A small image classifier, trained from scratch.
Training: muon at rate 0.0027, 13700 steps, batches of 128, held-out accuracy 95%.
Data: trained on retinal OCT scans (Kermany 2017), 49215 training examples.
Rows from block 5 of a small image classifier, named by matrix and row number. Rows with one number belong to one channel. Each number is 500 + 50 x the weight over its row's rms, rounded and kept within 0 to 999. All counts start at 0. Numbers have three digits each.
After each channel's rows are labels from the 100 images, of 14976, where the channel reaches its highest value: "strongest on" is what is common among them. Only what is clearly more common there than usual is listed. The data: retinal OCT scans (Kermany 2017). In brackets: how many of the 100, against the usual share in percent.
# convs0: first 3x3 conv, stride 2 (model.blocks.5.convs.0.weight, 480x272x3x3, each kernel summed), inputs 0-54
# convs1: second 3x3 conv (model.blocks.5.convs.1.weight, 480x480x3x3, transposed, each kernel summed), outputs 0-59

convs0.477:492497523450441486472428512531495484502516502462520547462498409537508497526380496549595463526493584436419529585537478603551547510474555505441502498479559555458507490
convs1.477:529554398453510533487479481509532540576465477425459485496566588512615483439472458488486474432453511450433509476451448500494453528496566535533506487486542508553516457500499552506484
strongest on: finding: drusen (58 vs 7.4); finding: diabetic macular edema (36 vs 11.7)

convs0.390:466504509525635573443520561511468464536562587506513487490584473443485556498526599527487515580512477493526461483465545461467485394443490464464528557539559525451436481
convs1.390:494477598469433469479526551492454517440471444557481561469538503448544504432551508580493488525409521486476508544474531470447533488502547463573459534516589538503506517537511506539563
strongest on: finding: choroidal neovascularization (100 vs 29.4)

convs0.263:525552464559397565427512522581474549521543467479510443553488515463509434579520498459541408519512523433533532589542449541532506458479422516529483602529478564586425471
convs1.263:491453467460516501477503555472465456473529498497443487475614594477521524528405555502442471504478492536528471369576461428520503496445602499500395535519493379492445502507539578524504
strongest on: finding: drusen (51 vs 7.4); finding: diabetic macular edema (45 vs 11.7)

convs0.193:491515436520472543465468465543472513624472523461519409467496529537492504443504529466580538476523519524533446528473494489569489450465463482526458439623476435478494461
convs1.193:456393511463503384449529485456421441457485496506482499500483545573455527521534516482417486510649533527487481421451501520475444497450465446421467520419480542441502449517492440573441
strongest on: finding: drusen (83 vs 7.4)

convs0.151:405494424500624463458486498488540480424470495539516576482461455525532545473453597495407452547467494443512537541505498534459554590505618556561439497602529487505528570
convs1.151:578511484515525470447501549495539562610449602499550523457543502490441547562524533497542471532601495503572523625452530622544566502447487445580555512534493551502464520463599480500533
strongest on: finding: choroidal neovascularization (99 vs 29.4)

convs0.261:483427507485536467403484539507423524415469523465448615505590496488554513541415577451493440432639509502480449466484475396495521481472485438485423507534485365448530443
convs1.261:536413560529498505487422592564475455477475542482494597570465580541514517538548535352492535479580451469505543459541420519485506585531553549470533398492579535575439547507446495412468
strongest on: finding: choroidal neovascularization (89 vs 29.4)

convs0.116:410564519469483597465522517443520554522500422459497486448615472520547450447496493491534428437553505511422568451473464443488467517496515472544505583570530459547521471
convs1.116:540575503534424450473578515368421552407514455486479548584572502548514506529427515460487498585503481563495521421505524554519524412508517508571619487471437523526430537515520454493494
strongest on: finding: choroidal neovascularization (96 vs 29.4)

convs0.357:486509496496580512513564501539421483598434467504478380439512528429464499508541490491566519490581440439447456491520507459533504480418454530545520426544560449415558495
convs1.357:434532513442492456521477514491569466477461424532465517594393481392496544501437436538485481432484360428594590480542432560480371472498557526501484487626525394519560552572549572472510
strongest on: finding: drusen (82 vs 7.4)

convs0.96:508387502501529480391512491524453546514440396540448408408454459508493531560429502402458473470497431535506533478524458447539532501447589516506484528415530483578405468
convs1.96:449579425364425483485455536444513406467464530488524484486498484513519498426504568422494503497510415511515554527455485503547558544568443500387479364449505514570492535563508548545514
strongest on: finding: drusen (34 vs 7.4)

convs0.403:500448510468463396479448486473495508436474461538503503414463497454513564555429479458420483488560534522525496439594445488454511427489552565507460480610587492416434484
convs1.403:527406443480460455452544454484554427446509453465485521483538408481483528431455490453493454500529437471489428438448488511507499369495487468484512526505491545529532527477385461473445
strongest on: finding: drusen (59 vs 7.4)

convs0.361:496367453473480479526504592490497503474538527473554451511529467469520504598488520497488552473509496518544451553538518596580547535533469494508515508479516480568536535
convs1.361:493626535487510518561521549443478494533542488491503478587477444519451570585444468554424473511457475557523534407480529532487553562496520519472443524481580612542397505429519482528450
strongest on: finding: drusen (75 vs 7.4)

convs0.142:595368549508559472578464465554478496502574581525490520549523503424476478465469491502491463459578579482540519487471508516574498505511542419433551359582468568529566448
convs1.142:529383439456532555530500463482490457489554515441498524410550485485457505408454487482455460537483509507514510379410540443463493450477587536420446553517457476488468466416579471439507
strongest on: finding: drusen (86 vs 7.4)

convs0.334:538557519523472514594476504527527532536473456521451498468561498460484589453543490533507402531495443425489465459493464504513517440511410469548619496572523458425554446
convs1.334:569630490382468500435493476397474450543535514492426566537542486509485476471492465438456483501470516540500421472550435506501461438428557595626568572502501498532467439525480525464501
strongest on: finding: choroidal neovascularization (100 vs 29.4)

convs0.351:457518488523545508493564572469484482454533503527480421443566481487555501570488492463409516515459576460570519506604554612557433571444672424479567548553427530541439489
convs1.351:434599540526545472529535533431506471475490511562503427511473504482536403522492457566485503510579520491469591531553461532476535439531513532490492516510480574483434507489492466486499
strongest on: finding: drusen (68 vs 7.4)

convs0.225:472456431516540488481502547574455485552501552527469434508561436538526440532433513469545482475547405452459461510582467536534452561566515454529464452601580433474435431
convs1.225:539469539529505429464562533481473668468472450500535495528491449547615500493541467517539521487541503544513552490512496467529456454543571557527534519534510540573461488471509586550505
strongest on: finding: drusen (57 vs 7.4)

convs0.173:565491487585584416535524537532466513556511408493533485441495542505512478384480507479561487523478501443527469464509548525499456567479526528398449497596523578598459479
convs1.173:533569471564563483482520564495469449569481507504493533489573435502430579482506471430517444512451482539601501424414533569540471523448487487547455609528455532457492425477485449511540
strongest on: finding: choroidal neovascularization (98 vs 29.4)

convs0.363:491583545501511503486492553378550509579535559437554486503468487465528483483508556496476562508557495477477485394490527513522503626495421462524466526520487541461435487
convs1.363:446526523461589591551517594531456528475450555461472411495459533462419481514489461537558591503439589504504581591447499513563534562471527564495554487528404528480552602496517546477482
strongest on: finding: choroidal neovascularization (68 vs 29.4)

convs0.416:420496531430492533526450519507559542540430441488493563591500549527568485630435422534565397468470457559574511430579486616539466474454475533493515447497488461441508469
convs1.416:410513580597477617465496443535482556588538363532518498451504424478532515536440463561457496483516500449472480468443494514527601527483615496503514515465485575346502523402488431517474
strongest on: finding: drusen (60 vs 7.4)

convs0.157:484432460547611405540447598511482516549485509533503512547489552467524556532512543517479517462560505499492421501442486474477535437487554536454334508513449470438426537
convs1.157:535455555541511452536511461549488539460530573547478447531452551488514433576512492594509546514437459516503495457493523591525415409527473540454449481525536535527503505489534486424550
strongest on: finding: choroidal neovascularization (78 vs 29.4)

convs0.1:488503456518491476463511414402530438582456529578482451531493522508396488550475506489450502441421516517599493546415489542501532471498472559487465456411537535496410405
convs1.1:460514479504548475448441424503511508482448487433481421528560501518465493444488525553455441447494544459449513449465454465450550568582545452512547466521499457426579523455516510510518
strongest on: finding: diabetic macular edema (75 vs 11.7)

convs0.14:506651533546471508496512499535486585492449461506491477490507459527424505574544458512581507504468493485532499502424489576460536468499508553531515397513495505395528397
convs1.14:426442480526503467465480594462522520492489437567552520478402596477480516549430483455508533448490490424562483438442483569571531420510564476514560489502549437503448449545563536546553
strongest on: finding: drusen (89 vs 7.4)

convs0.201:549480466491464483465545532526461562560498494476529585591375474508472481587472508460578481432559482505464458511538494528466550519490522421511504546566543478506533403
convs1.201:539330505499448463530564525477416431492507548473537546454414496605476566461450487398539525456368424468531577477490479535499612468420535548454498515545461525500400517421460523489504
strongest on: finding: drusen (84 vs 7.4)

convs0.318:432517506547470539528501542572519390493481468514507511519486427507535473569458572484461552449365503495508524537546501514524599497437440429517521548477458535481509627
convs1.318:501541486475444566467505501575587520513571443477502538429456581571576480534593469512498497437561566551548467575448528411524578494512473449524495493487551490458502469579514457497468
strongest on: finding: diabetic macular edema (68 vs 11.7)

convs0.312:498541584411475485531470431534474501509423499476521447427543470557422440506537465504510420494444342523466557433520490423341453469445509552493597454549531438521479423
convs1.312:469627539458446456441558460600534624533472532521513529468516472506480387518493472601468440555470512474521452502446386512519610474532600462472596453470496525400575500536467488484540
strongest on: finding: choroidal neovascularization (73 vs 29.4)

convs0.180:404533470513330494475524521500390563496506468541529472468549457517484450689447470496574510459510508499659471480553536479441445504478442484518514489427545425479429437
convs1.180:569441474557466444509461552509538484537503438518527480513517544574522576530428551443472480471476480561570496445459489495512562426477621549464526434586491590532463597424539534482381
strongest on: finding: drusen (88 vs 7.4)

convs0.82:468460452467532448369429506513452506443488487506491563505472505443559546479527442528487501483607533431553420522424424531536497488489502474505619535500559476483447511
convs1.82:474427345467510535499490518430441391452535442617487423578500532536524447420506472508539452394558492505484534554518532502469579470513630549542484476570520447530440554419524480475503
strongest on: finding: drusen (93 vs 7.4)

convs0.401:480515457475379461464535574579491564514429397428558473517448481554539487626552585481633440462477411570534583476578535522468486539506482428445529507491487434532494435
convs1.401:461471465457554505526535478504530408496521465421503552532510532503548525522442464546487466434431551436515567428411443561457565445480610551404604510476526515528427479413557475508424
strongest on: finding: drusen (93 vs 7.4)

convs0.330:496464535511560525528506549520539469577513526453558522516504563483432457524572440461468492533471468452527515421500458399472516543480485599506569416497497446556539459
convs1.330:518550526508537502482447446525437529563390565508484539528555548518480542509534498459590536566475484507531605524490507557550475509476501581482547530491415528499552453422568439462413
strongest on: finding: choroidal neovascularization (100 vs 29.4)

convs0.246:490528451398546500567495453473510524449604503516548573570498469522447492492485474595468361572541422452493480431529463566546421495480533383482592571589545483472597504
convs1.246:505533562529459538440449508476380438492496421425581545439422409612604501516459549503457412479455484562472430539541512594563446542461465508502502498502457451551387527459569494530579
strongest on: finding: choroidal neovascularization (100 vs 29.4)

convs0.12:409419473528526556475500538556489562565475563492488617570508519492558424541438536558565562568501533544462536423530454600510482595544532542446617472523460488438513474
convs1.12:341472492470537493510488548444518478581461398592476421501495494498522511527408419435497553421430500493490538468485551489432593443491546515539430505533550498569448586367498439466504
strongest on: finding: drusen (94 vs 7.4)

convs0.368:488563517490461462436512510559579509491547533491540516566485567466478530415428444504490435392477466516422467398515423543515456474484594426512622537618523492505437519
convs1.368:458533533551510516439443466559493521423459452553503413433426546428565452486500499463590454437471510463592431466515561516519464435506555507494604493565432452429492420517494411451517
strongest on: finding: drusen (83 vs 7.4)

convs0.89:381471509480529481554558564585471555442498549492530567541571515508528614571541487541506470478507545519497411522488463485500445503546509449567580438500477421506566482
convs1.89:487572506513485506606607493492452530602536474528466523520502542522524511538465507467527503471587525505448510454539507589515515499469417491516506465553512550457402473473565520513552
strongest on: finding: choroidal neovascularization (100 vs 29.4)

convs0.420:432496594505505466466607480503488503560544520508586573539572489526486461571512527453491420504436543521509492479500424517508560515495546441528589548438471530406457499
convs1.420:440481489583490531424475493488501487558541463580460537546429538510477406535495509559506526479555494497438491559424550467470492518524674606448494442540491489505480478380576437489487
strongest on: finding: diabetic macular edema (71 vs 11.7)

convs0.6:500526544528456478505591485571443600487511554468594603449480518434542528545508423524448516415518539528518490513486504471494484594506475502531466440540463577553517448
convs1.6:537438485529512515406533499520479456489516490485594606509607526488493412502473452435539440533587529474529583353588536499546522498414570437471519536488601526559602609545486584527563
strongest on: finding: choroidal neovascularization (64 vs 29.4)

convs0.275:436455478476519534449423434520503470518488518536427531485510504479541444547512491523425439492533559500417499454515494568526447489581530476504516522593585499475534454
convs1.275:508508545505471450504497529438506492496483445626463480540434470487489478494506530484526447571474546501547477574580506558452568533566470533495409447569486517462511519482554507482551
strongest on: finding: drusen (93 vs 7.4)

convs0.441:424505430565511488497530446545464439479475467530397473435494451435523462460363525517565482491553438409535535447538450471453514554501426522478457445557512439541540419
convs1.441:478482489498494548487593527583418544413459581478513466505516538434475416476431450543505577391597532438472489375505542533522462510514525427513480547514512464460501576456595589456538
strongest on: finding: diabetic macular edema (96 vs 11.7)

convs0.395:555636491562472462534605543561511505476484505529500475527522433461476510504561513533563430522440468523456496488519519476545435472559505557488524426523541429520545461
convs1.395:510492470500462546568467445444539424487479498509485483499472455377498555558555532494409534498482572551568539603555454598540541562517511510428532528542437545434536476471548478525466
strongest on: finding: choroidal neovascularization (88 vs 29.4)

convs0.301:499527458620525412519526494537470432500506540458448502570538528459579584528477586489534537463482516432463449524431466507570531525458517579472554533468534438571461547
convs1.301:535490467417461535552494520454381455506456431495470477480492544375528420495523480437478495371447523523470458496535501482430482520496499517538488520479593588529519419472512431512509
strongest on: finding: choroidal neovascularization (73 vs 29.4)

convs0.176:497444514603608493468469488412487580509520543496455498514496546534480515419421640421503543471500493534502468536494495480420433519479480435500486599366506580495470509
convs1.176:477498521419500385515520549556478534535452557481541545523463535485477592506510522488493504485545480447623503388564507484476510446500486543472507509529482448543463511481446489487545
strongest on: finding: choroidal neovascularization (98 vs 29.4)

convs0.141:593547475598467534476468619508508553617472464514421390485582539488581505537489522383553504445469474462402444472484462643522461475489512632463595558535501416560528504
convs1.141:580523525493461469508445427462505448522494437430433507563389498518429523461485512461487485406452474427449484541493528535429512399494568500457521446498542502519546451524489568476468
strongest on: finding: drusen (60 vs 7.4); finding: diabetic macular edema (39 vs 11.7)

convs0.32:444568434524525439495481477493477517553548527489526473481487494530481504447483395455530461550520539535550517391446375473628526388521539477466514454486570496518527547
convs1.32:438646482455561546607534509590541487527441506466564546550590511544514545586572574520499456548505395560419461483530405536480478525466516467492531513528496523461545443551444532473457
strongest on: finding: diabetic macular edema (55 vs 11.7)

convs0.27:476455545459504526466536609494455525507491360502472447465495578579545398467461434463439499439487513517538509550564527585581456467488554533473449465602533427433519480
convs1.27:475569559450448411537511456415577533445535431536536554481508453544493544442568482543463448435546427473557492320583440507499466497585540518400554590525493597544451452491504485463513
strongest on: finding: drusen (58 vs 7.4)

convs0.146:488639475519419511494546418540446463524376537494570468538520527430517488511531475497483505559456486527481472415499560529546562511519458480439438500551517467580575588
convs1.146:467499552508507522514559484570470552615486627609515579458449493474423458461562576431467499488497471476595586580421469595473467436408442467471563525505450550460491498486523506540540
strongest on: finding: choroidal neovascularization (100 vs 29.4)

convs0.266:439521500500489524642461543610504538540456542523510482472496486489429542508515500580538536456563436481458438399456515560552476561429415532491496505611473481536510424
convs1.266:530536546466511439505473435477497504515415471487497540637470509393528517542458408531494509522584403481522506481501435529515445550480563520445474600475443562402437452544450461468583
strongest on: finding: choroidal neovascularization (73 vs 29.4)

convs0.185:492501504514480483526499444579593554514450496498553607576496463503521474449448518471491601512487537546501475455536463411444474568474544532426483577439484486466515446
convs1.185:554468499468473568490460537385556470531427494451434461418493508481493490421561411452521516585435480523462455489514515547542490457449545487513531584538403478429378644539496468505526
strongest on: finding: drusen (56 vs 7.4)

convs0.87:531571512503551516507512510506537493537515416474480500500562522537450503545553419555436474466492374494497477447512548418553462495413531548480489437576442464531464568
convs1.87:579512472579513380472448468481454543497489489422527470547488468571471389506442456423449559570435624469487429486572493585569532522508446540486510522488519478442508542515593442462516
strongest on: finding: choroidal neovascularization (97 vs 29.4)

convs0.285:448495494522619535503423547524515600463516451530464511459531514459548558503442588447412565525523445534438527493561472471519479492544495475497575476533504502527427440
convs1.285:623598476467532466460475513567527502437385460420520594577604456508503455490531490598435526445498448515489588489488559443499494472533525432505482518439552483495548568496456503470535
strongest on: finding: choroidal neovascularization (99 vs 29.4)

convs0.353:487464471524447610480515471493498500432489425459444556505489484515478467568563552542490457479432443487437600463495455409570557523366570421458586491541508478559471549
convs1.353:547518568538513451542547433519497515480498473521506479438508463462530571488482531436559443549460562578595602491519501570524455519503529512443506544534497516517486338456553446438496
strongest on: finding: drusen (54 vs 7.4)

convs0.13:552535433453478486537526471493480513486463516513546556581491478510580507517472477450652484539440473455513479507513553515501528559449546395486504417525509475507540506
convs1.13:519474444434484544545426446505506457566495491516417433521543565581531545490551507499448489453551557498457444416515552568483542367467533516427508450519513483522464475478452585555430
strongest on: finding: drusen (44 vs 7.4)

convs0.75:471494514520616519531531571544566489379441411556501508500406566470481442454488532524418450479537460527499526457593483437479473507481493467448557539592498438619488505
convs1.75:487448480446568518465565494566463458544462483559497508420479408527447496542440526544442396474490508477604540514410529482487502528445414443449531562553426675481488528507458517475511
strongest on: finding: choroidal neovascularization (100 vs 29.4)

convs0.137:440450496504475511509493432524496510577465409492473494497561492431477503478439467516483614472522477436520414648447458453457530504535442490462508474549565531492454555
convs1.137:459496505487483498494551466525563518486503383520557480558442455485488403445597477572473462530579452570534521276562516471542492499492528472429419505588534452534453422465549489493467
strongest on: finding: diabetic macular edema (71 vs 11.7)

convs0.5:466478460507511492565368560465581520536504485537500491581495506500551531600485486455510509492443536580470526423492549486440445517457599507502593409661475482591421513
convs1.5:495568486468546504565481496552472442543545493586533550439434495582489378572483409557532490444489515498577503487399581497493518490440478466519573485541460503487535408568480458505588
strongest on: finding: drusen (89 vs 7.4)

convs0.191:531489459567423523466495631523517526538486577472417465645514488548514566488529452449524521577539596473453520474467547552468517559453491380474600488482428575531440444
convs1.191:482485504446484498539478491490516500513453486542482506542465551593502547590489489470528572542563500456595563520560472462448512421524454452529510424484501476518497440453466476599460
strongest on: finding: drusen (68 vs 7.4)

convs0.245:448544526561425493550454535499534619517400475580521514509466527533472602545479525599438407532478499497516567368463538514497571423463632463603600520482410449523623379
convs1.245:473598535620498527538479537436452475469538449500446487531518504459458464533554626480490509487549501462558494583570454602553543508465570454495583437479425523547522573491497433484470
strongest on: finding: choroidal neovascularization (100 vs 29.4)

convs0.206:547520472605493520559485523644427545552527442495493506437557464575459524506445560475568473443406537537584421431435475573584488571462545473481491568596509500568532489
convs1.206:498459423561520453518547485482506552486415408537435476505445447507530486467523449492528465447590456418491522569484647512494436483449435504479545514538476477503499481465572503526488
strongest on: finding: drusen (63 vs 7.4)

convs0.323:545605472419482548586411500524428478442579463502551507473457454473416486418536601531537510449589554430512522448463495565538514411458392504504473425509468462576557460
convs1.323:528559540398461524457519495461446478556445386597500406442516472515449517556465470493479438468541523468528502563536480394557430508432466484548492515491473467504517451578480537478474
strongest on: finding: choroidal neovascularization (76 vs 29.4)

convs0.72:509496386478543496443530542533550542527433482543650549548567428523443540587491514414522490474511451448564532491500522381552440535480431543398521501562400506540478477
convs1.72:538379531580511385482490525516505480415524468491522503590433493529525480551510421417481496497523507483440526456514460518446494520422581497562533388600543509451524542468535482504442
strongest on: finding: choroidal neovascularization (77 vs 29.4)

convs0.346:440492446461549519486384575511541493573555505526564537523501468567424566586470438471591480475481504516495432484494436506473527505539597488492532479440521436444504479
convs1.346:528448456528532465522414463423597465506433473531445499428453537462496575528497450497536472528479502607539483476494470503476526465485560470544499475447574541469535496466455516543481
strongest on: finding: drusen (86 vs 7.4)

convs0.113:493569497507512488517455486478508533422471534525438450462564516540552602608480442489504475499456519480468501460430547501512525442540582479615474466611526521466551460
convs1.113:463460509477494501520594525488530499463594466569501479502447510545471601536501451518506415498582497540538534491484488532509463449487649512581548478512505525474522558556413607467534
strongest on: finding: drusen (52 vs 7.4)

convs0.289:379454523615602436537462583573487507542452489613514525573488493433408518486513542527553505427557467479560491525444526470494469533493461460612402608459473461515523535
convs1.289:614486522529543459491432513560420496488480528506556558475505436432405498515492487587526544453442610460464519486508448429528543468429409522569452459480502459622518482532501630536446
strongest on: finding: choroidal neovascularization (100 vs 29.4)

convs0.244:469446465484490548505482559488601488509549586533508495520505546550598488463442516542469457410563461457516403419442531554613521509450570503383569497645488486478466478
convs1.244:418495510500563474548520458530596568440526438542552429468525515506510428504460451522592505550581563527500598489599534486559494520505590565440493459512495443561488455533484456516586
strongest on: finding: drusen (56 vs 7.4)

convs0.16:458436450523422501434460481526446406494471500512495414499495479510473568544555518464508541451521583537429410571556566451520583459552509497597483506508488603464530587
convs1.16:517469595397399477565536442524598473463464500515481521534553537537554597591581496593536484460619450593506501376581499407552460527538394566566433520529551563448527469472536464529504
strongest on: finding: diabetic macular edema (39 vs 11.7)

convs0.384:505541512569449545454451510498483431477443510551445519539495467458502506502488491473491534470577457537557411440550525508503496486561440402413572582579438479552492466
convs1.384:503516560517494488519564566496526521615457565611448522544378411496504460445614497548518495502507387511551557473449520457503507450493502503512465453569551580430410475427535534383477
strongest on: finding: drusen (77 vs 7.4)

convs0.232:496503520429496540445576412567443519544542631583432560592563490568527429498491625525435453566607570509449492566470568512459495507544457361475512576483510613484554435
convs1.232:478403524463503524510475443543504479505577418479485384476527434541435458461396476426506498565499484479432550545552583480561451503421517526496553477596374539484372499392539454577504
strongest on: finding: drusen (43 vs 7.4)

convs0.344:474514414567534469483486506441555536421485525509525567445473489509499559476556498570482369464465575467472466452502491554504484545475567486436679520524499522534642488
convs1.344:488547463456577540452501443463492458554477424541472461442493467512435464450495508435523519636484598534551536544496532455487544509452550466520462500558481458468478515524520559507558
strongest on: finding: drusen (65 vs 7.4)

convs0.175:588557508495541493519493500486436477451503444558550529496470460534447434483528544564599495448463366511502498472542480522564506512493503520561565427581486439474502511
convs1.175:595446629438445500502479585539515495528439536564479498487417480462526378487487518427505445519417521503604493520428347526447494538383447514599612432482472549485528511385446531552498
strongest on: finding: choroidal neovascularization (100 vs 29.4)

convs0.476:508408454567457579521452569515488454609502461472468523471545489510493638513440605458577567497467581515511503479472445488589559500464515475506567503488482559513476559
convs1.476:519444495456484532518482456526489445549475470431485507427568601521582392467507445462494492414491545438486474463524428454437569500560612483495482485509549492573583454492510548454542
strongest on: finding: drusen (55 vs 7.4); finding: diabetic macular edema (41 vs 11.7)

convs0.314:551496524463569493438461533485595459468499548492460538525509530497505446592574488522398420479476577520509584458569544462501487483550497567450479456520537514483448424
convs1.314:492586501577467502484445543533487421528447538508549538414562426456484560550595531444540549524412470523463579497497447503495548426477415490554547517521504479550494547513553538505484
strongest on: finding: choroidal neovascularization (99 vs 29.4)

convs0.265:430499601580440594564457469537451441529520549523532436530559481443525535560493479510565517383473453568464540443578489473549521484475543595485478548617556529567482452
convs1.265:515578506560473523459488501400476528498438554544561532549445426465460444525430534446548486535428533456482432531442484512522418483497542438428526517566468458570492355502479509479533
strongest on: finding: choroidal neovascularization (90 vs 29.4)

convs0.310:491453414454528537501499520442428476469498540436532526505560506498466521553486513434537575587507625494543476553473550482522478445521448569491481430503576557475437535
convs1.310:538440482506471467564478436509626573527536574502526563498556501449578525542632491637536544509575471570401450462468457482456536462472434519583482490458616477467522512497495531579504
strongest on: finding: diabetic macular edema (51 vs 11.7)

convs0.452:515486502524534567473609493485559463444530473507541445424530492418575568510398472489566435526506589495550424570483390512569518433457542475581511526454401489529467548
convs1.452:532374508497439432581465525478502551481487524501424531447456562451494531470511438363490484541495578499533493488497589499534565434499513586576483453517518414598449536485478511567453
strongest on: finding: choroidal neovascularization (98 vs 29.4)

convs0.227:499476580522460532507595563479470540488491474433544444378494467542515522459513459455607535440412525469408453506553530451555503536385537519494550458489540496516502510
convs1.227:529492504450521504435534466545464408551448521535429453560559494549558590494476530443376479520471418500527540341514471506412500512510557502512495460525532437499460513558408433487395
strongest on: finding: drusen (56 vs 7.4)

convs0.240:420520422507525484512470512479480440449520471570451428363523498486462533525474569511509538581404550518488547544484482474483528554454458439460484528485521511500524516
convs1.240:530453473516497472496516537424479550574434469546390500518484491504463609463443528487508477437429387478547467642503496499487500566499562444512393522529492485502554513492570514450575
strongest on: finding: choroidal neovascularization (100 vs 29.4)

convs0.68:544515495484477487432443591496528531537496429491487499455520470434574468528505498522499438515551436536515511417481565462480424420467364459508435487554548428501488494
convs1.68:505478474460427517469456472514496462416479483439509550542498533618488400471612437540507521559542416426554599518586528523454430437495430423579548340530441484548458535525485550521459
strongest on: finding: choroidal neovascularization (81 vs 29.4)

convs0.2:595536405476556475517519496484551476430491352472473497571476626418488456436452593508525562481539535534480514500568491567519470430529591561423450509518466562435515491
convs1.2:489529514432454513559454468418429531561468493458574552468531470480533447589399402483478591575471584469449512507483502519550464511487537448439436482536443425477470526568444565457463
strongest on: finding: diabetic macular edema (57 vs 11.7)

convs0.42:475486534593631520493452510616458405505535510506454437449472511517586619477370533582446521526486524549580494570637510521531467577544515451557510582475515531503512470
convs1.42:560478534460526418557445480572462525511480518497556521478585443403452501524414484429493507488506570536453450382491460485489424461442481458511425521549499514538428548455509564545570
strongest on: finding: choroidal neovascularization (100 vs 29.4)

convs0.267:436553522500460503495457479567465469381458551500448502450595449513527583483456488469481461466467366487456440472470490577647489617518530440616440494513463501517531513
convs1.267:526419523499465468502465439429503567570568482530506520496542515456461490510521506469432517491558505467505608466486447560516497488483504555602418552537487507530504508546484521489495
strongest on: finding: choroidal neovascularization (100 vs 29.4)

convs0.352:481468501481458541464573490587590546524557629499507574534493459523613455504479439460524431414553530588502500489579507589426524467492549489477585456496500443448500493
convs1.352:497409546519547519529423459494434516528477424491502499489524570490564513512513506521371427538504468430539493573435483457462501538531588495446465507539520522543472551487516472527437
strongest on: finding: drusen (85 vs 7.4)

convs0.237:497497520457509434537462525452468560517481528459501481519551468487500526548479439599511467534439467471474546456518504553437485515493469445538574460534523498401490437
convs1.237:619496569517436491530479530466457563428465432460406548503542494556409421531451422479508504504432530509523486408513530545496510460397578521410463480513504479479462579559551540505544
strongest on: finding: choroidal neovascularization (98 vs 29.4)

convs0.278:553444528498515511530480579417532458504497480446450416500407458472515488462469526532411568505503437490490509502463444454547542518530419487535533419571442565481427527
convs1.278:558553495510539563494505506599523474398467437496524480485578551525540381489495545496544513546503445484481516519474513522473598490490637527584478498489520488573538517614511434412496
strongest on: finding: drusen (43 vs 7.4); finding: diabetic macular edema (33 vs 11.7)

convs0.97:541418457578491518410447493592524469469471519482533419487538541497472527502514488594482596545485479401606563501561443561547458463467621465559414454497489408539546519
convs1.97:609554479489510531594566504540477500652464521453528428426470483451421584501432541518589498458479568489500492563527502448540418528438408440502496488521508465548555531449475513494523
strongest on: finding: choroidal neovascularization (100 vs 29.4)

convs0.468:510469517590515495489489478581420557477489458480457504509436499497511544520419469502523477558455557496469400384430540486430658514544526480525474506552465510566518382
convs1.468:443480482478527415485458543595463512529459434511487537447509456440484482521503533328446504616595483550473435553502540569432491412416563379456484401504569485493463477502511580592529
strongest on: finding: choroidal neovascularization (100 vs 29.4)